A small image captioner, trained from scratch.
Model: 6.36M parameters, 64-pixel images, encoder depths [2, 4, 2], decoder width 192, decoder layers 6, decoder norm rmsnorm.
Training: adamw at rate 0.0025, 8400 steps, batches of 64.
Rows from block 3 of the text decoder of a small image captioner, named by matrix and row number. Rows with one number belong to one neuron. Each number is 500 + 25 x the weight over its row's rms, rounded and kept within 0 to 999. All counts start at 0. Numbers have three digits each.
After each neuron's rows are labels from the 100 texts, of 14976, where the neuron reaches its highest value: "tokens" is the input token at the peak. Only what is clearly more common there than usual is listed. The data: photos with spoken descriptions (Open Images, Localized Narratives). In brackets: how many of the 100, against the usual share in percent.
# fc1: MLP up (decoder.blocks.3.mlp.fc1.weight, 768x192), inputs 84-111
# fc2: MLP down (decoder.blocks.3.mlp.fc2.weight, 192x768, transposed), outputs 84-111

fc1.720:461490510486492524495523514529519517528430521494486514538494529522522528492471473534
fc2.720:464528504484541526517512507524527508513503493486480511532533477519510502503498505473
tokens: "." (45 vs 5.2); "standing" (20 vs 0.7); "right" (12 vs 0.4); "left" (7 vs 0.3)

fc1.700:504429493527531450505522493525488495535521511507509496470488543525469520507490498473
fc2.700:493524521508490494528508539513479506498472562496518502473468535483511524507515508529
tokens: "front" (59 vs 0.4); "middle" (14 vs 0.2); "side" (7 vs 0.5)

fc1.370:508487532511507496484492482473477524485523517522515515498557474550477498483484496470
fc2.370:497511514483503500495548464510491474486499504482510472504510400501541529524520481515
tokens: "see" (46 vs 3.5); "the" (31 vs 7.1); "is" (16 vs 3.6)

fc1.704:463463517487517522490480476477553510481531487479517505505518536505548477461511506519
fc2.704:505512551555498509486527513525472470478510487468536519489507492525460521525519470509
tokens: "," (39 vs 3.8); "persons" (16 vs 0.3)

fc1.183:509441524477479522510474511486509495459487499497542496490497502530510477523519529503
fc2.183:530552530516513469521490499511506493507543482532464460502505522520499545534488463498
tokens: "there" (55 vs 3.7)

fc1.637:512452504515533571535499506518498487521516526553580514505506512478489447498513508489
fc2.637:488496447470470506515512507468496489473473515448518493478543490497521579519525529486
tokens: "there" (97 vs 3.7)

fc1.399:504507508483473535520509471522510492492508497527519488544464515516508485460479487501
fc2.399:463484507525506507493533493468508523458515497485533503468514489494495508507517491440
tokens: "image" (55 vs 2.4); "is" (12 vs 3.6); "are" (11 vs 2.2)

fc1.729:512521499501502501521501539508488534446524513459541486496503485549483522490466464575
fc2.729:498473473521505540540540510448518484501556452510465532497527489477526466494515466473
tokens: "." (54 vs 5.2); "there" (16 vs 3.7); "is" (11 vs 3.6); "green" (7 vs 0.1)

fc1.706:505459502513502499502517510541494510490463508525537528528469519523505476471483503531
fc2.706:502514503503534514519482511528501491478498524499521500505499528502539499568500537477
tokens: "<end>" (61 vs 1.6)

fc1.474:472477484513453474496516508532499514498516527510497461505473526539529472498514441533
fc2.474:525550566515500509474479535500493483459485489468555514490488491495464521486445519505
tokens: "a" (20 vs 4.6); "is" (10 vs 3.6); "baseball" (8 vs 0); "tennis" (7 vs 0)

fc1.426:498482520500488473474460502463527486483520505478541531513502519523527470523491491510
fc2.426:486525539534480490488456497499491496473472480496515479503521544499462500510523482512
tokens: "<end>" (41 vs 1.6); "group" (38 vs 0.2); "are" (10 vs 2.2)

fc1.615:500488522511500500515528495515459494518517528504492521526489517506510486486506467491
fc2.615:515503466488487469478493526529507439499514477505504487525499471519501467508514535520
tokens: "<end>" (14 vs 1.6); "there" (12 vs 3.7); "food" (7 vs 0.1); "things" (7 vs 0)

fc1.511:515490526494516544491509477483513522506461548493487494540510509513502449525475495523
fc2.511:529487448479498488542516508516512506501533533525536518480489455503482552476485469505
tokens: "a" (23 vs 4.6); "." (12 vs 5.2); "see" (11 vs 3.5)

fc1.396:483429536489502469519498518500492479508523518483511514511491553491511494501505459522
fc2.396:516526516457469492490520530456492522488463473504496490514534527507511498528466469480
tokens: "the" (38 vs 7.1); "<end>" (13 vs 1.6); "few" (12 vs 0.6); "person" (7 vs 0.5)

fc1.221:495525532476494495496498513520466494541509493509500504476473499543509510469540476497
fc2.221:502488482521473483516489481478512508491494488552480487496500540501508544512512499489
tokens: "." (26 vs 5.2); "are" (16 vs 2.2); "is" (10 vs 3.6); "there" (9 vs 3.7)

fc1.57:515490491485484509505506515533496473485508514515511498522462506513473518472492450519
fc2.57:518545510475535531452517504449480496508469480494497532510507473481523522498540484506
tokens: "also" (52 vs 0.2); "back" (29 vs 0.1); "and" (11 vs 3.9)

fc1.52:538461510481507466512514523536508546536479534509565514492524509498498501468476470479
fc2.52:506482468475501496507485494529482526510500506546469525517486422487496462521484489477
tokens: "of" (74 vs 1.8); "this" (12 vs 2.6)

fc1.298:512451471513448469497469494534501459509503503476490494469541487476531453496468465568
fc2.298:524504486550513504531474503443498511471455484512500456507533505514533495464515514497
tokens: "of" (30 vs 1.8); "a" (11 vs 4.6)

fc1.93:493466499530504495516502515524531487511513514505486506507531512476515517493514512519
fc2.93:483483490472493441499501480528505482526502515510482493511483539475501533523518512491
tokens: "picture" (68 vs 1)

fc1.522:510495569499473472500524525461513501514482554506497493490490516515463468522471527542
fc2.522:481526483503466448488461502507507495482467534465531497533520487502513532493515544478
tokens: "of" (76 vs 1.8); "few" (9 vs 0.6)

fc1.530:525522543536468490470529476544520515506508538487509500529480504515482491476501471517
fc2.530:462524496513525483500506519488500467558501516479472508513493493516497492494512454501
tokens: "the" (36 vs 7.1); "." (27 vs 5.2)

fc1.514:497487481520475452510529500529512490484541550502540495535462504498527499499472516527
fc2.514:481521540515495465516508498469519507466466540473482498534520517504532528456564520502
tokens: "<end>" (85 vs 1.6)

fc1.31:508530516518499530509504508545499491497495472507488492465497502519508501452480493523
fc2.31:541477500495509490510525503432434564511497549487536524491524490519490498469504533481
tokens: "can" (95 vs 3.3)

fc1.156:472507506529502513497518476551459488534544500477544518509478547499468512521506467503
fc2.156:531516480445494505494498526493534513429486518488521519519487484456508539506524511520
tokens: "can" (40 vs 3.3); "." (23 vs 5.2); "standing" (18 vs 0.7)

fc1.725:476451491516460512533527504503437498510496514521547510514497525501506472494463495489
fc2.725:506487478518537492508505469454517481460509497556526494477464497469547540498504524515
tokens: "<end>" (80 vs 1.6)

fc1.710:495510492512523544485516516462492540500552509511508501494490545492486491471543531515
fc2.710:523492508508502476544497494503474483518547524541500473514525508449522484487525509493
tokens: "front" (42 vs 0.4); "table" (24 vs 0.5); "the" (18 vs 7.1)

fc1.629:482514488510507459498508530548495530544517519477528477489548514525467427480476471498
fc2.629:516500487486478509486488520526478509504507480497506462568491533484522527509500536483
tokens: "<end>" (11 vs 1.6); "beautiful" (7 vs 0)

fc1.289:512521505484514496510471522510524498500538506500506466471496478513502456490485480510
fc2.289:486544562511516476460480424505538505474480489481487537485520520476453485528504509499
tokens: "we" (30 vs 2.4); "are" (18 vs 2.2); "trees" (9 vs 0.7); "people" (8 vs 0.7)

fc1.254:498466536502509531512487525520485441498541531452531505529521523544488488510496495489
fc2.254:489490498473502500474505527476522527513499528522490488530490525447497481508491507489
tokens: "room" (62 vs 0.1); "concert" (9 vs 0)

fc1.94:496452517471470523506515541506519472557499513498522515527531487536491539493498492512
fc2.94:497482498546508515500535533483521515508456491490504521479470510452503526527491488500
tokens: "and" (18 vs 3.9); "right" (18 vs 0.4); "standing" (15 vs 0.7); "left" (12 vs 0.3)

fc1.724:511514510527506485536488555478494492502500488482517461519498512562483446473508469521
fc2.724:519480530478538471519520490474458454512499510532485446490483480488481478499501565504
tokens: "picture" (27 vs 1); "image" (17 vs 2.4); "her" (12 vs 0.1); "him" (11 vs 0.1)

fc1.239:507506503513544531532506514490481494498521512469471429517467509488492476494496449529
fc2.239:505495460483507500520510492431527461505521512474499478526494510490495504474485507541
tokens: "can" (97 vs 3.3)

fc1.45:502502532517559489510525478465515510514561480490531502484469495500478469505504482514
fc2.45:489541509526496495530509510529472467496513537458522536500543475485487507512581496450
tokens: "." (69 vs 5.2); "and" (11 vs 3.9); "," (8 vs 3.8)

fc1.618:489505511515452498509458480508517492488525474503526512513501503509458430490509499507
fc2.618:532511491500544492487482456490506487502497522493457553523503535516491531504548512523
tokens: "," (38 vs 3.8); "i" (8 vs 1.2)

fc1.178:529506529516531487520470507536478499484524504552530507544473475498504463512493467504
fc2.178:491532532505508472505508503504514471510489511506470467491505422468514510536495490540
tokens: "image" (83 vs 2.4)

fc1.485:502507556540486497525520538493485504505500504479533475542482528509495463490471499528
fc2.485:542494522479494505510496436458473468527484490513559532470518513576518513519502527512
tokens: "and" (20 vs 3.9); "ground" (12 vs 0.2); "," (10 vs 3.8)

fc1.645:473512508526518485509551501502482480557552504481494520498467502505504442427496480520
fc2.645:502515489525492515532456502494484522513480500540501495500490549470531524502516502466
tokens: "we" (39 vs 2.4); "image" (18 vs 2.4); "." (18 vs 5.2); "might" (9 vs 0)

fc1.232:549483531476508508503495497518503470514518490474532461550493551482527483493476478547
fc2.232:492495550497533514526508502467500526508507580494480516533492539484491488511459512486
tokens: "of" (44 vs 1.8); "the" (42 vs 7.1); "a" (10 vs 4.6)

fc1.3:519467524493520516532502518537487527508538471478514499547491521526489467506445512521
fc2.3:481501576484483495504497515525512470525514505509479527490528446480513481504462492545
tokens: "center" (23 vs 0.2); "this" (15 vs 2.6); "view" (11 vs 0); "depiction" (11 vs 0)

fc1.716:545500508515503489522505538477468491496541487499500500517486522520518498471492534486
fc2.716:523495476473493508513516509499539502509511500440499509504470466497491520498498473524
tokens: "and" (40 vs 3.9); "we" (19 vs 2.4); "surface" (8 vs 0.1)

fc1.279:483436478488503470506489553513484560523534522512473492534500499525468476505429478526
fc2.279:510506517505510482494509527490495531444507532489546538487499499442492458523498515492
tokens: "we" (47 vs 2.4); "and" (32 vs 3.9); "there" (8 vs 3.7)

fc1.364:493523483507504526534490526527512552458515509498494440549517486504513499507465478528
fc2.364:462506529491541489493509498497570483487507460501493483483536492486493524502515458500
tokens: "image" (24 vs 2.4); "a" (14 vs 4.6); "room" (13 vs 0.1); "table" (12 vs 0.5)

fc1.516:533510483496498534535466489502493526530506501503534482514506545484441482424501489502
fc2.516:428480510526497502499509498534492523476482481515535522507489517508485523485517488480
tokens: "also" (28 vs 0.2); "image" (15 vs 2.4); "in" (15 vs 5); "black" (9 vs 0.3)

fc1.719:528507525501511519513525534494462490514548512512535469463474482493487522449463467554
fc2.719:564475466504482513509524461442501515512480495459483523504487534489478519499521506488
tokens: "also" (85 vs 0.2); "can" (12 vs 3.3)

fc1.560:496511516482501489509528555478462503567527522501500508482504515506483525500509504500
fc2.560:479514488531481529456488503481494463498525494501523509502496500447535509458502512478
tokens: "of" (28 vs 1.8); "," (20 vs 3.8); "on" (7 vs 2.5)

fc1.730:501495490562492456544539488492520546494479511488509462487499501462479471495496500516
fc2.730:489505471496518487500505504514484463541525476512505529527550488461563464488510493505
tokens: "the" (29 vs 7.1); "musical" (9 vs 0); "buildings" (8 vs 0.3); "of" (7 vs 1.8)

fc1.89:498513504564529537500499481511469536497508529485504461476478531494502511492505483528
fc2.89:505512502474487501501503513520495458488510498461499484511507503504509531506526464463
tokens: "can" (54 vs 3.3); "it" (12 vs 0.4); "something" (9 vs 0.1)

fc1.375:536507511539518517541471526516457486490527544491519515499503508471524496543500519553
fc2.375:455536515491476452448456507520471462501496497486497528508505442486511512502498470514
tokens: "there" (48 vs 3.7); "i" (27 vs 1.2); "we" (12 vs 2.4)

fc1.613:493485510527510487498542512510511511535511522478523462457494529538475487482496534542
fc2.613:541509501500503471482541508493532515545503499472511537484520519503484530507505472470
tokens: "can" (15 vs 3.3); "wine" (15 vs 0); "drink" (8 vs 0); "guitar" (7 vs 0.1)

fc1.40:504468557492496523534531494516463491463527496506488499511506526507470459462512450486
fc2.40:480473536490517517515526502513517522516492510491545486490507509526504481476549523463
tokens: "image" (60 vs 2.4); "there" (15 vs 3.7); "and" (10 vs 3.9); "we" (8 vs 2.4)

fc1.99:494506530491482507495463515494489529485502476426530494493518487560495464479479502529
fc2.99:487477522480473466509494501509480480483508506508529496522514465521498511489511476511
tokens: "there" (100 vs 3.7)

fc1.179:487510523501523480507459453513516526511509511511524468500468545495537506474467458530
fc2.179:519473569504503516490502501486500545457462457497518549489521528536478502497487488504
tokens: "front" (36 vs 0.4); "them" (26 vs 0.2); "him" (15 vs 0.1)

fc1.388:509502545506510501513474500480496525486487500479473516500496502545488490455498498493
fc2.388:508490548500463455487491502509492494473507462524522487519449482473501494492498540471
tokens: "see" (44 vs 3.5); "can" (17 vs 3.3); "," (15 vs 3.8); "a" (11 vs 4.6)

fc1.441:521514558464561516504492525506481519485527481472497495576497527542512510493540520502
fc2.441:500510488515475470527446469517509480472502526503533479527527513485516540541556534512
tokens: "," (8 vs 3.8); "placed" (7 vs 0.1)

fc1.68:560508485482466457498514520490500507517523492519526543508480536544539481457446470528
fc2.68:452527489498541516516506524460487520477522477475506512482476492496486505576471503506
tokens: "." (33 vs 5.2); "and" (13 vs 3.9); "," (8 vs 3.8); "see" (7 vs 3.5)

fc1.358:529502532529478498504486495478486476518497474497553484474512528476490487524506496510
fc2.358:477516468524500468523483489501501488508514501514523498482482534465450509541470512483
tokens: "." (27 vs 5.2); "and" (17 vs 3.9); "tree" (10 vs 0.1)

fc1.166:464485501475505509475488506485512504423520522509549501482502500535489482483429498512
fc2.166:518465562514475483483508473535494499516539531513460522523475515472494475461534471485
tokens: "center" (26 vs 0.2); "middle" (17 vs 0.2); "on" (7 vs 2.5); "left" (7 vs 0.3)

fc1.466:538521533492528511486471506476485474508482507510511482521475502466508487455488490514
fc2.466:514517513453498498453499460508483516525487460506489555541546387476472503539478466502
tokens: "of" (60 vs 1.8); "." (15 vs 5.2); "in" (11 vs 5); "can" (10 vs 3.3)

fc1.133:520497510515487483492522529510493493496480497487535510496472526546518501514481527505
fc2.133:490492445448495479491494513499504532464536539486479500530453518521524541537529517525
tokens: "<end>" (35 vs 1.6); "." (18 vs 5.2); "color" (12 vs 0.5)