python train.py --encoder_arch="swin" --model="image captioner" --dataset="photos with spoken descriptions (Open Images, Localized Narratives)" --train_examples=101725 --image_size=64 --crop_scale_min=1 --horizontal_flip=true --translate=0.06 --color_jitter=0.2 --tokenizer="word" --vocab_size=4585 --encoder_norm="rmsnorm" --encoder_norm_position="sandwich" --encoder_activation="relu" --encoder_mlp_ratio=4 --encoder_head_dim=64 --encoder_fused_qkv=false --encoder_bias="all" --encoder_qk_norm=false --encoder_parallel_block=false --encoder_inner_norm=false --encoder_patch_size=[4, 4] --encoder_conv_stem=true --encoder_depths=[2, 4, 2] --encoder_widths=[48, 96, 192] --fusion="cross_attention" --label_smoothing=0.1 --decoder_width=192 --decoder_layers=6 --decoder_norm="rmsnorm" --decoder_norm_position="pre" --decoder_activation="gelu" --decoder_mlp_ratio=4 --decoder_head_dim=32 --decoder_fused_qkv=false --decoder_bias="none" --decoder_qk_norm=true --decoder_parallel_block=false --decoder_inner_norm=true --decoder_positions="learned" --decoder_cross_attention_every=2 --decoder_tie_embeddings=false --init="kaiming_normal" --residual_init="scaled_by_depth" --optimizer="adamw" --lr=0.0025 --beta1=0.8 --beta2=0.999 --eps=1e-06 --grad_clip=3.0 --steps=8400 --batch_size=64 --epochs=5.3 --lr_schedule="linear" --final_lr_fraction=0 --warmup_steps=420 --weight_decay=0.05
Rows from block 3 of the text decoder, named by matrix and row number. Rows with one number belong to one attention dimension. Each number is 128 + 24 x the weight over its row's rms, rounded and kept within 0 to 255. All counts start at 0. Numbers have three digits each. After the name is the row's rms in percent of the matrix's.
# q: attention query (decoder.blocks.3.attn.q.weight, 192x192), inputs 96-191
# k: attention key (decoder.blocks.3.attn.k.weight, 192x192), inputs 96-191
q.86 104:123138112100135137131194088135067133103127152127126133162148163095095104137153120066126158079111113135107125158113113176142163135098135133140137157165108114130139144119151139160119135154133154127130146115100140121149110109101120146133127135138119154127164109132136143135104150080145113140
q.87 082:189123138130131164098106138119109144153149179085133146077104129104134109165122180146127132120110108116108090124162110138093157115132140136123124112135164152124116136116149158117132107087136146142150130122127154164115134115152164113129095132176132111160145109137117102122134166135155132157
q.88 106:097088084120104120089137121064130087140146138115180153102145142119141128117113108129116097132116137178132126101084107128132117107147131148200105112105125100133104120104118109098090112183130109148122113160122152124110131105116131088161130155107164113121145100125169139107140170171124142102
q.89 094:134188093116145116120108091128085082130109089176136128155164143133111123125103088139129099136111100159117094186130111102159096114108163172120122157132123160095109121154173124117100141147136111118127168146135157086109134141107146101098177110122099094147109155132166102104119151130160146126
q.90 099:128087148131116107126153112135151157114139132134115110139129102114171136094142131129100132149133119112111108165134116114143118108099172136158148082105130105135117131175120136122132111145106112151166124097139118119105191123096176153138146147101161139158103087115164132143132123136117126138
q.91 106:122097130136094098113140090114154123128125135147133134121158117137144169109147163144115132145127137114075107135135111122191116076113147113129095134110104106111106138099144164170169134101051137138131128110116105135126139152158127147116121137086112141123110107123150125166121069130164124132
q.92 087:132094132103120128139170127118143117158140117127152161107158116107130139097126176113083106138081152177093105136145133144149119095133131133174098107131119118123132148187146114074100126115133121134088126159136106117165115142125137119127128105131141094130125116152121126150116133083111145108
q.93 101:132148128170143097151130152147148112137105115133126127110133140135145117136127134147154126125131110112089149102108149094115114125137133152091109143131093138145152150117121089123122116082103122110122084105191150162127141147109121180102125104079101165134131119105120146122154105116126130130
q.94 103:103138140131153149140107119123120088093135131122097121198095177150114168171099121094179143159139159107117101144122127138103153143136119121136125156113162095150124112132178139144123084175138116120133092119120152107119114107151136133110149131139112145119111159155131133079082130115118148178
q.95 102:111131134166167102095058169133126140132112103122127124101166055138136118145133106214156094161124144128121143103136115092119101182120103140143105118173130125140122138111139105164131089130101122092129114114109160207106114165123090118115102100137087077113119164115097150121111128152170148119
q.96 101:148129148162139142122106095102145099138118118132145169169126126136122083107161081118086132114151114131116142095121142101121112140150140162194161125108159086182118129096119131096079134111136109131143120120141120117106114103126105129136063113128177107128130101145142113106168120136122122130
q.97 105:104164127147124104114133147136118146073131080121127102139133122164120112109160145201084128113141093129154137098171151093123087189146128112107108145151080157141130131120105132140141127128128125105161201074106176124090118141091103095107079110132105104112150167108111108153092120155161093138
q.98 106:113108168159104163162130136122148171131113096113108123103092129170091133176112122137121183108149136124134141135129169107145136166126124111153134129141094091113153134111095134144151120100149129150129131111157115106093155189124080133144124107109148136119149136095070115113120151119161158116
q.99 102:104104190134147118145119147127126106142151111138110089113133115148171139103166138150116099124155122096201110062129119154105131133125103104144115119104177144140169149108128171092157107110117109143141096114137132133113153105119129088125122149161132140141143104124107118135145092153117156135
q.100 102:099113150135098161129086132127127122128081159135089110134113163135140172150108129136149098140142124115084148119107129150102162122129133059151141137155176093119123159110098148139144142095105102147121116124103109112138160129167102113141141118080135105159159128141081128150147108093132129127
q.101 101:164172097176114119149106116129124127131129143136133134087149077140145101143128081097128099124112157186105092159078154135143152108073135093134123160134159089127098097100170104112108151127116141143125125151129121124093069139115113106133123142109153129103073084131162122124131156144158125115
q.102 100:079115073084148108096150122146168105118110104139125108133144135090120189148134144143095152120123132090137137118157140145143112162134110162136142133142147145151111146132127112127147108121094111149158157140124121149125146119113125138136143156116111132132155149147150106114108111087113090103
q.103 093:130151141103139143130088108139123098142136139143124162102149127153124157126128136127151120144130138183069094163132141108172160097146125140094075128128122082122092087161120130148124119135137140140142120126096119103132063119122104124115143135152133133120150157127123146095143122089178139172
q.104 108:140144161132101149160132153128116127139125116119156096134102129169144140135123159127150129152155165135131108116130125153108123150116160114131127129139141107105116126089113157117120150146153089124173113111110109104118123190120112148094169108108083155162117129128142120104095156168112181139
q.105 100:120112121130135136116128086129170152143113139155108153134158109128115118136137119131139123066153112159116139157144146104094142114092113153125136133124126131110140125151156073110100119142106144107109125153116128174144091082169124151171106158159138160117119090166151146147164152118132142134
q.106 089:159101102182131097107117163107113176122110130133107158179097144099120149133170143144135121149157124101073149146142155126134078115120136130102130134152135130097114110110141132170109135121105124143110074122192149138136147146127178124152089142135114133121139166131120126157073149149139112109
q.107 087:099110139149121153162121101152128116148144143144140170119117128146109122173124104128127150127149066104183189146136124129144139118108125136126119087103153093136132087133116165121127165147105195152111156157151148091101140119108138139153149092160153133124148173161115151123111159101172112121
q.108 100:078124146067181116156132149126134104102157140139101113096172142095139137153116185120152114126121149090110081087159130166108123157174112150136152133165139131166174157144140112132127145128142105126157126143129156145141110142110156141123172139114096143138158154129151113114160130089116146160
q.109 091:144120099157112127146108170140155132144126131124179142129115176111117134138101148093120137070107127151107134131097126092131145107116160158139136145115115122108171171163186102142088132125153207135094105103138182161139156114153120083147078139159125126143167105111111151146105148172173113117
q.110 099:102132075147137112144123146149105109102128106114137106134103107146082084121107157137112085110094129101132125105112135108117107103130158130095107109112110124120124139134134109155128125150121191134122146135165108143101147113117186080127087083092172112110146119104113153126084124149126121096
q.111 096:133158138137125102182105126145151139132149133119156088151134113123146122134090176102122098141118137112138114106094151130090140119060141073081176130131136088135086130132144103176148137094106126128146108128172109133121131163148158113125096096121112128115104117085075143136144135094101142133
q.112 084:111106114119099119148074120083144133135091100119097143131124150118139191110180154159076163132127102094128157125130159157138118159149094131144168141145158128142112154124098147167110151091099110151133139104126128168112150101141137151144110139120141130142117126151108119179152122063135138136
q.113 092:152104169125141110135156115158139159119152145138162124149108140121142132127148112124161144136160107156104152157125162148132107105102154126109093107153120155143127082174145153133137113128165188083119117140132117117119127141131162161111150088132145164133158161120132155120111133139111117126
q.114 104:133112131134136100132086152156146141117149138120160118145108084160151140123162118163117095155142072106163155124109181108171090116096112119072123112140099118120147110111109145127135128119124126143134121063134158096098138129090174094118074106146154130126155127136121116120125118133142068142
q.115 105:111084118137139134116152133151148113126157131141148156132102100131068163108116099156122144152150119119120163146137138139137122103113162118147115155121095098115161095134123145160099094150138121155123124127162133109143089209099137113125124138103151168073119096095165101152089129128179165096
k.86 099:157132144153140127132095140126181094108132179125162120166140114110114169176179096118128101141135107135162146171165153064174111166153165136128131073142168138100159135097142152113147097081114137101109147120093135119098113137129153137104110139160109133167105149124062086114148148128139105126
k.87 091:108136105147081139171136150147125130158119140128163136143097128090117136115135080139156086158170136103129167166154137159175100143124151116130148134116103103131151077122163172116109129179098116145145169156140077150118135155143138098099179132164141109093102132111081148139134129110158136140
k.88 101:114099106130143128159090161135139142135159132132128132106107136151118157112125136116097119122169136133154135158173131178109092138145128124137153123129153121134140128093115139117136104147130105169133125114169132142100091130151113131128140100112109155132171120101133130129127106124157120107
k.89 103:078137121146162090122146123118167122101115161120157104112172154113121161105160116090148105144095107143135110153109130141099129147124124140117131122091096089122179148083116096144137134103103180094189104105118108152098167116129167164144130117125129128167157130074161144107117104123122129132
k.90 095:180166085111118093107099144161137128105148137161153120155107087106161122138121105131092143107144148103173163093155121165127154110102121154135088116125159088136094180123143138123164121131080121118126111119070116123157122108135142155145114134076172158140134105162134152116137125125124137099
k.91 102:155116130162154155127123168133117147138177151138121098134153156056157135129150106130140144107049121119162133118140127115150139102142121094157122110130117083157131138148140093148160119079090148137129128116101117112149142117158119107135162128116079142153135111094124109183136149134091122168
k.92 090:109125125154102128130092137094132120140158131122125168179128098116108136124167085142110120139171106160114138149144135167135093131128124109134139104119143141158137115089120121119124142141125153135098116136092111103094129094140122142139168137097132130118145149082129124108150101150117109164
k.93 094:121121124119114139139144086098119150134129112129105144116144073144141107115076132108172126101106123151168103101104153151079150129127120123169128142155178109179130121172150127143141129142162108156159169129107111141129094149139097122122139129111133146136122087170124143165123123068093129122
k.94 105:131144119159116107112142113120144151116107053111149087081111136144110076163147146121125111151144118081159156114132130127109104140074106144104109125112111121050125108143115141114121129123108144118146124138166114141169110150134176113086105118154130093068108146138117095105084128112119115102
k.95 100:091100155119137167113150107167125128154100126110101131124115134166079143151073170117132115130139137130124126124131138171159136119112101122148149136127127087117086148125165090125161150110126156131144131125168131116151120124124155120133160125125153104147103121122169134152121112125125171094
k.96 105:131129118081133136163119158103148134148151128115123106111164138153149143148112095146124129114128164118152123121112149110142129142135100101123110139103099101166183108151141100104114109138133135136126108137133129139125111138151166119122082120181136112163121106135105142155158136115137167101
k.97 110:132140142151108145132151079125139106157150147093130129105126098106115144094132086119100128159141154141143129167118131152120125134118164128105113098128109149157139084169169098166135103120132140121105131135139124132149090103183110176117131116157142126154138140118182151116195135155120144072
k.98 099:117110121125125165100191080087154130164128103094080128155123120119093130098073141128100107134151106088113144109105074146124126121113152115187149093156151127144166129137132118101128118151130166167085123126112092113151105114131144109108137121156132139125137111140122158156123118145132099139
k.99 091:152159111109109157134124144115163136115119164141133117121120136096094125104164110137156154141140146142177129127129135139103096122121094135088128105085156140110101129141122135127130112154101093114128134118181146058182106126131102117140172128150100122122093129112129076125149102104125157124
k.100 105:120133090132111163138136121137133163103126146104106082125085131129078108092125116152129134117122156106122119138061123113105126156166111129119101108137186135166160120138122136135122141193095110109144114131159125138139112144111104122119149116121110104125097154135159131169113114148121178121
k.101 113:066106132115136115138144155167088110117109170124138150135145132121104135100119112123088132145107096136134157106134163074173124088150090120137135138184112052138126133129124129120124158108159133173085103130144104088105125182104162139118129146143111121098137142123141125144108096087148137086
k.102 097:141148122129129119133124152077116147168120076107116116138125123131123128162139143126153102108126143131121167167104127145104126137097156152113071121147131173135154120087153111132144119171127099114162121104137146166125084082139143147126104178111148125121101171145144135135121164147099150117
k.103 093:090115094097122152101145140176097134114146138141079099136118140120136137101153134155107112179171114110143126150140116128117130110134178147134131152126136122094101110145134127128133164133149152160191112111138117111121134132136144144099140128157119135099096117136205124142096119114131139147
k.104 106:116133111118101147118128064109149166140133149104081148115125129119132143110124124106146127145123119138098104115100131175112120098104077139114167090171159158141171121125139125124107111106108119135081121157194101071148084168156164124111134128134151137088130120109085111132122073129133123113
k.105 089:131129173104163131103142147125119131114145115177177134121145139175176103166124144095135105106152111121115126114143131118144137133128108116155107177109092128134108163111116110105122144151133141101131117093081124133098185167071126114147088138134115138148115116119107120114124180101117151139
k.106 109:167163106154123103128082118145109087117116150172160169131136129151125087168066107103173081102146153130101156122137160154125122139106130118143071164111121107131129167107109133124133134143123110130131173108105118140164128105112103135113143120086118121121152121116149099090147120106160191137
k.107 095:165115143124178127112138130145155114128130139144158139190166151151143111121125111097145114123170108125100109125139141124150137159127111118176136171127130130106105148114126161129135147101121142134129139129129152124123175109147120124121085128113164161135113095136159148139123105124133122159
k.108 090:136128139156071130117149113149121137163072111155095109116101141145125121161170121122089162144121114105151131181124122161145094150126137130098126113095117191088138093146138068118124132151105099099120143148164164124092091094133148128122158129084137130094089144116141137136129133144121096112
k.109 092:124138125137161126131116152167180119126133147105137148138127116136125112138075181124107118151123085127127139131129096094140153134120123093096129143111119101130092144089112125108120125108122127120125128115071145165163128110100102140162096094103145170137127150110124085138153108108154174162
k.110 101:088149148137127124164090143111134138141112174106100114108165105119100182143139098162102151142109151171115169123073118100194113118127136102106121133152144115133088127128124134133135110161143105149120137141119115104119096101134113131197114110122092080111080153111110146127155138111122149121
k.111 096:119099113159111124159141113117068084094106105133110164118148149132098100112128078140120113146143106106115162108069138131117132114111119113077093107124109116089116139107110122142126129154114123114131120143120137075115127142077110135126168145096101124081109117113137144120087127114143154140
k.112 093:160161086137138165118176125107106135106115115159155120154060115106128079098118106143148106124123150108124159162100147128117118149141118116130108126123113123109141082155115128143112127170116123124116125128127129154162116082138116156117113140126156106142093114109171158170097093164113184106
k.113 099:149128168140118150113121091098116120106188099134128170173136134151147119152130149110159081152160117101119131123137127157097134151116160120111158138120144161154117180140111103110129130111125152115151153121086151111078147123105111157082107141131144126119109099104127117070132141096159100175
k.114 098:143124135133148132122134117141100125087103163138121158169139097134086102102141057114151108129162146128107108123137142108113129114137115132130073107113133143143117092113142149099149104146095103145132115127156116113131101071131109164135132126142130166136094168157153169137146139127091153120
k.115 102:163136142148141114104118160129146126125144114127116164156174121123138120133106142092132105108131130170110112113121110153150125128104132094149117110141149103135162164072138135120125177119142149144109116137141097082112154120142136124116122151121199138145125149141119102104137127131103125163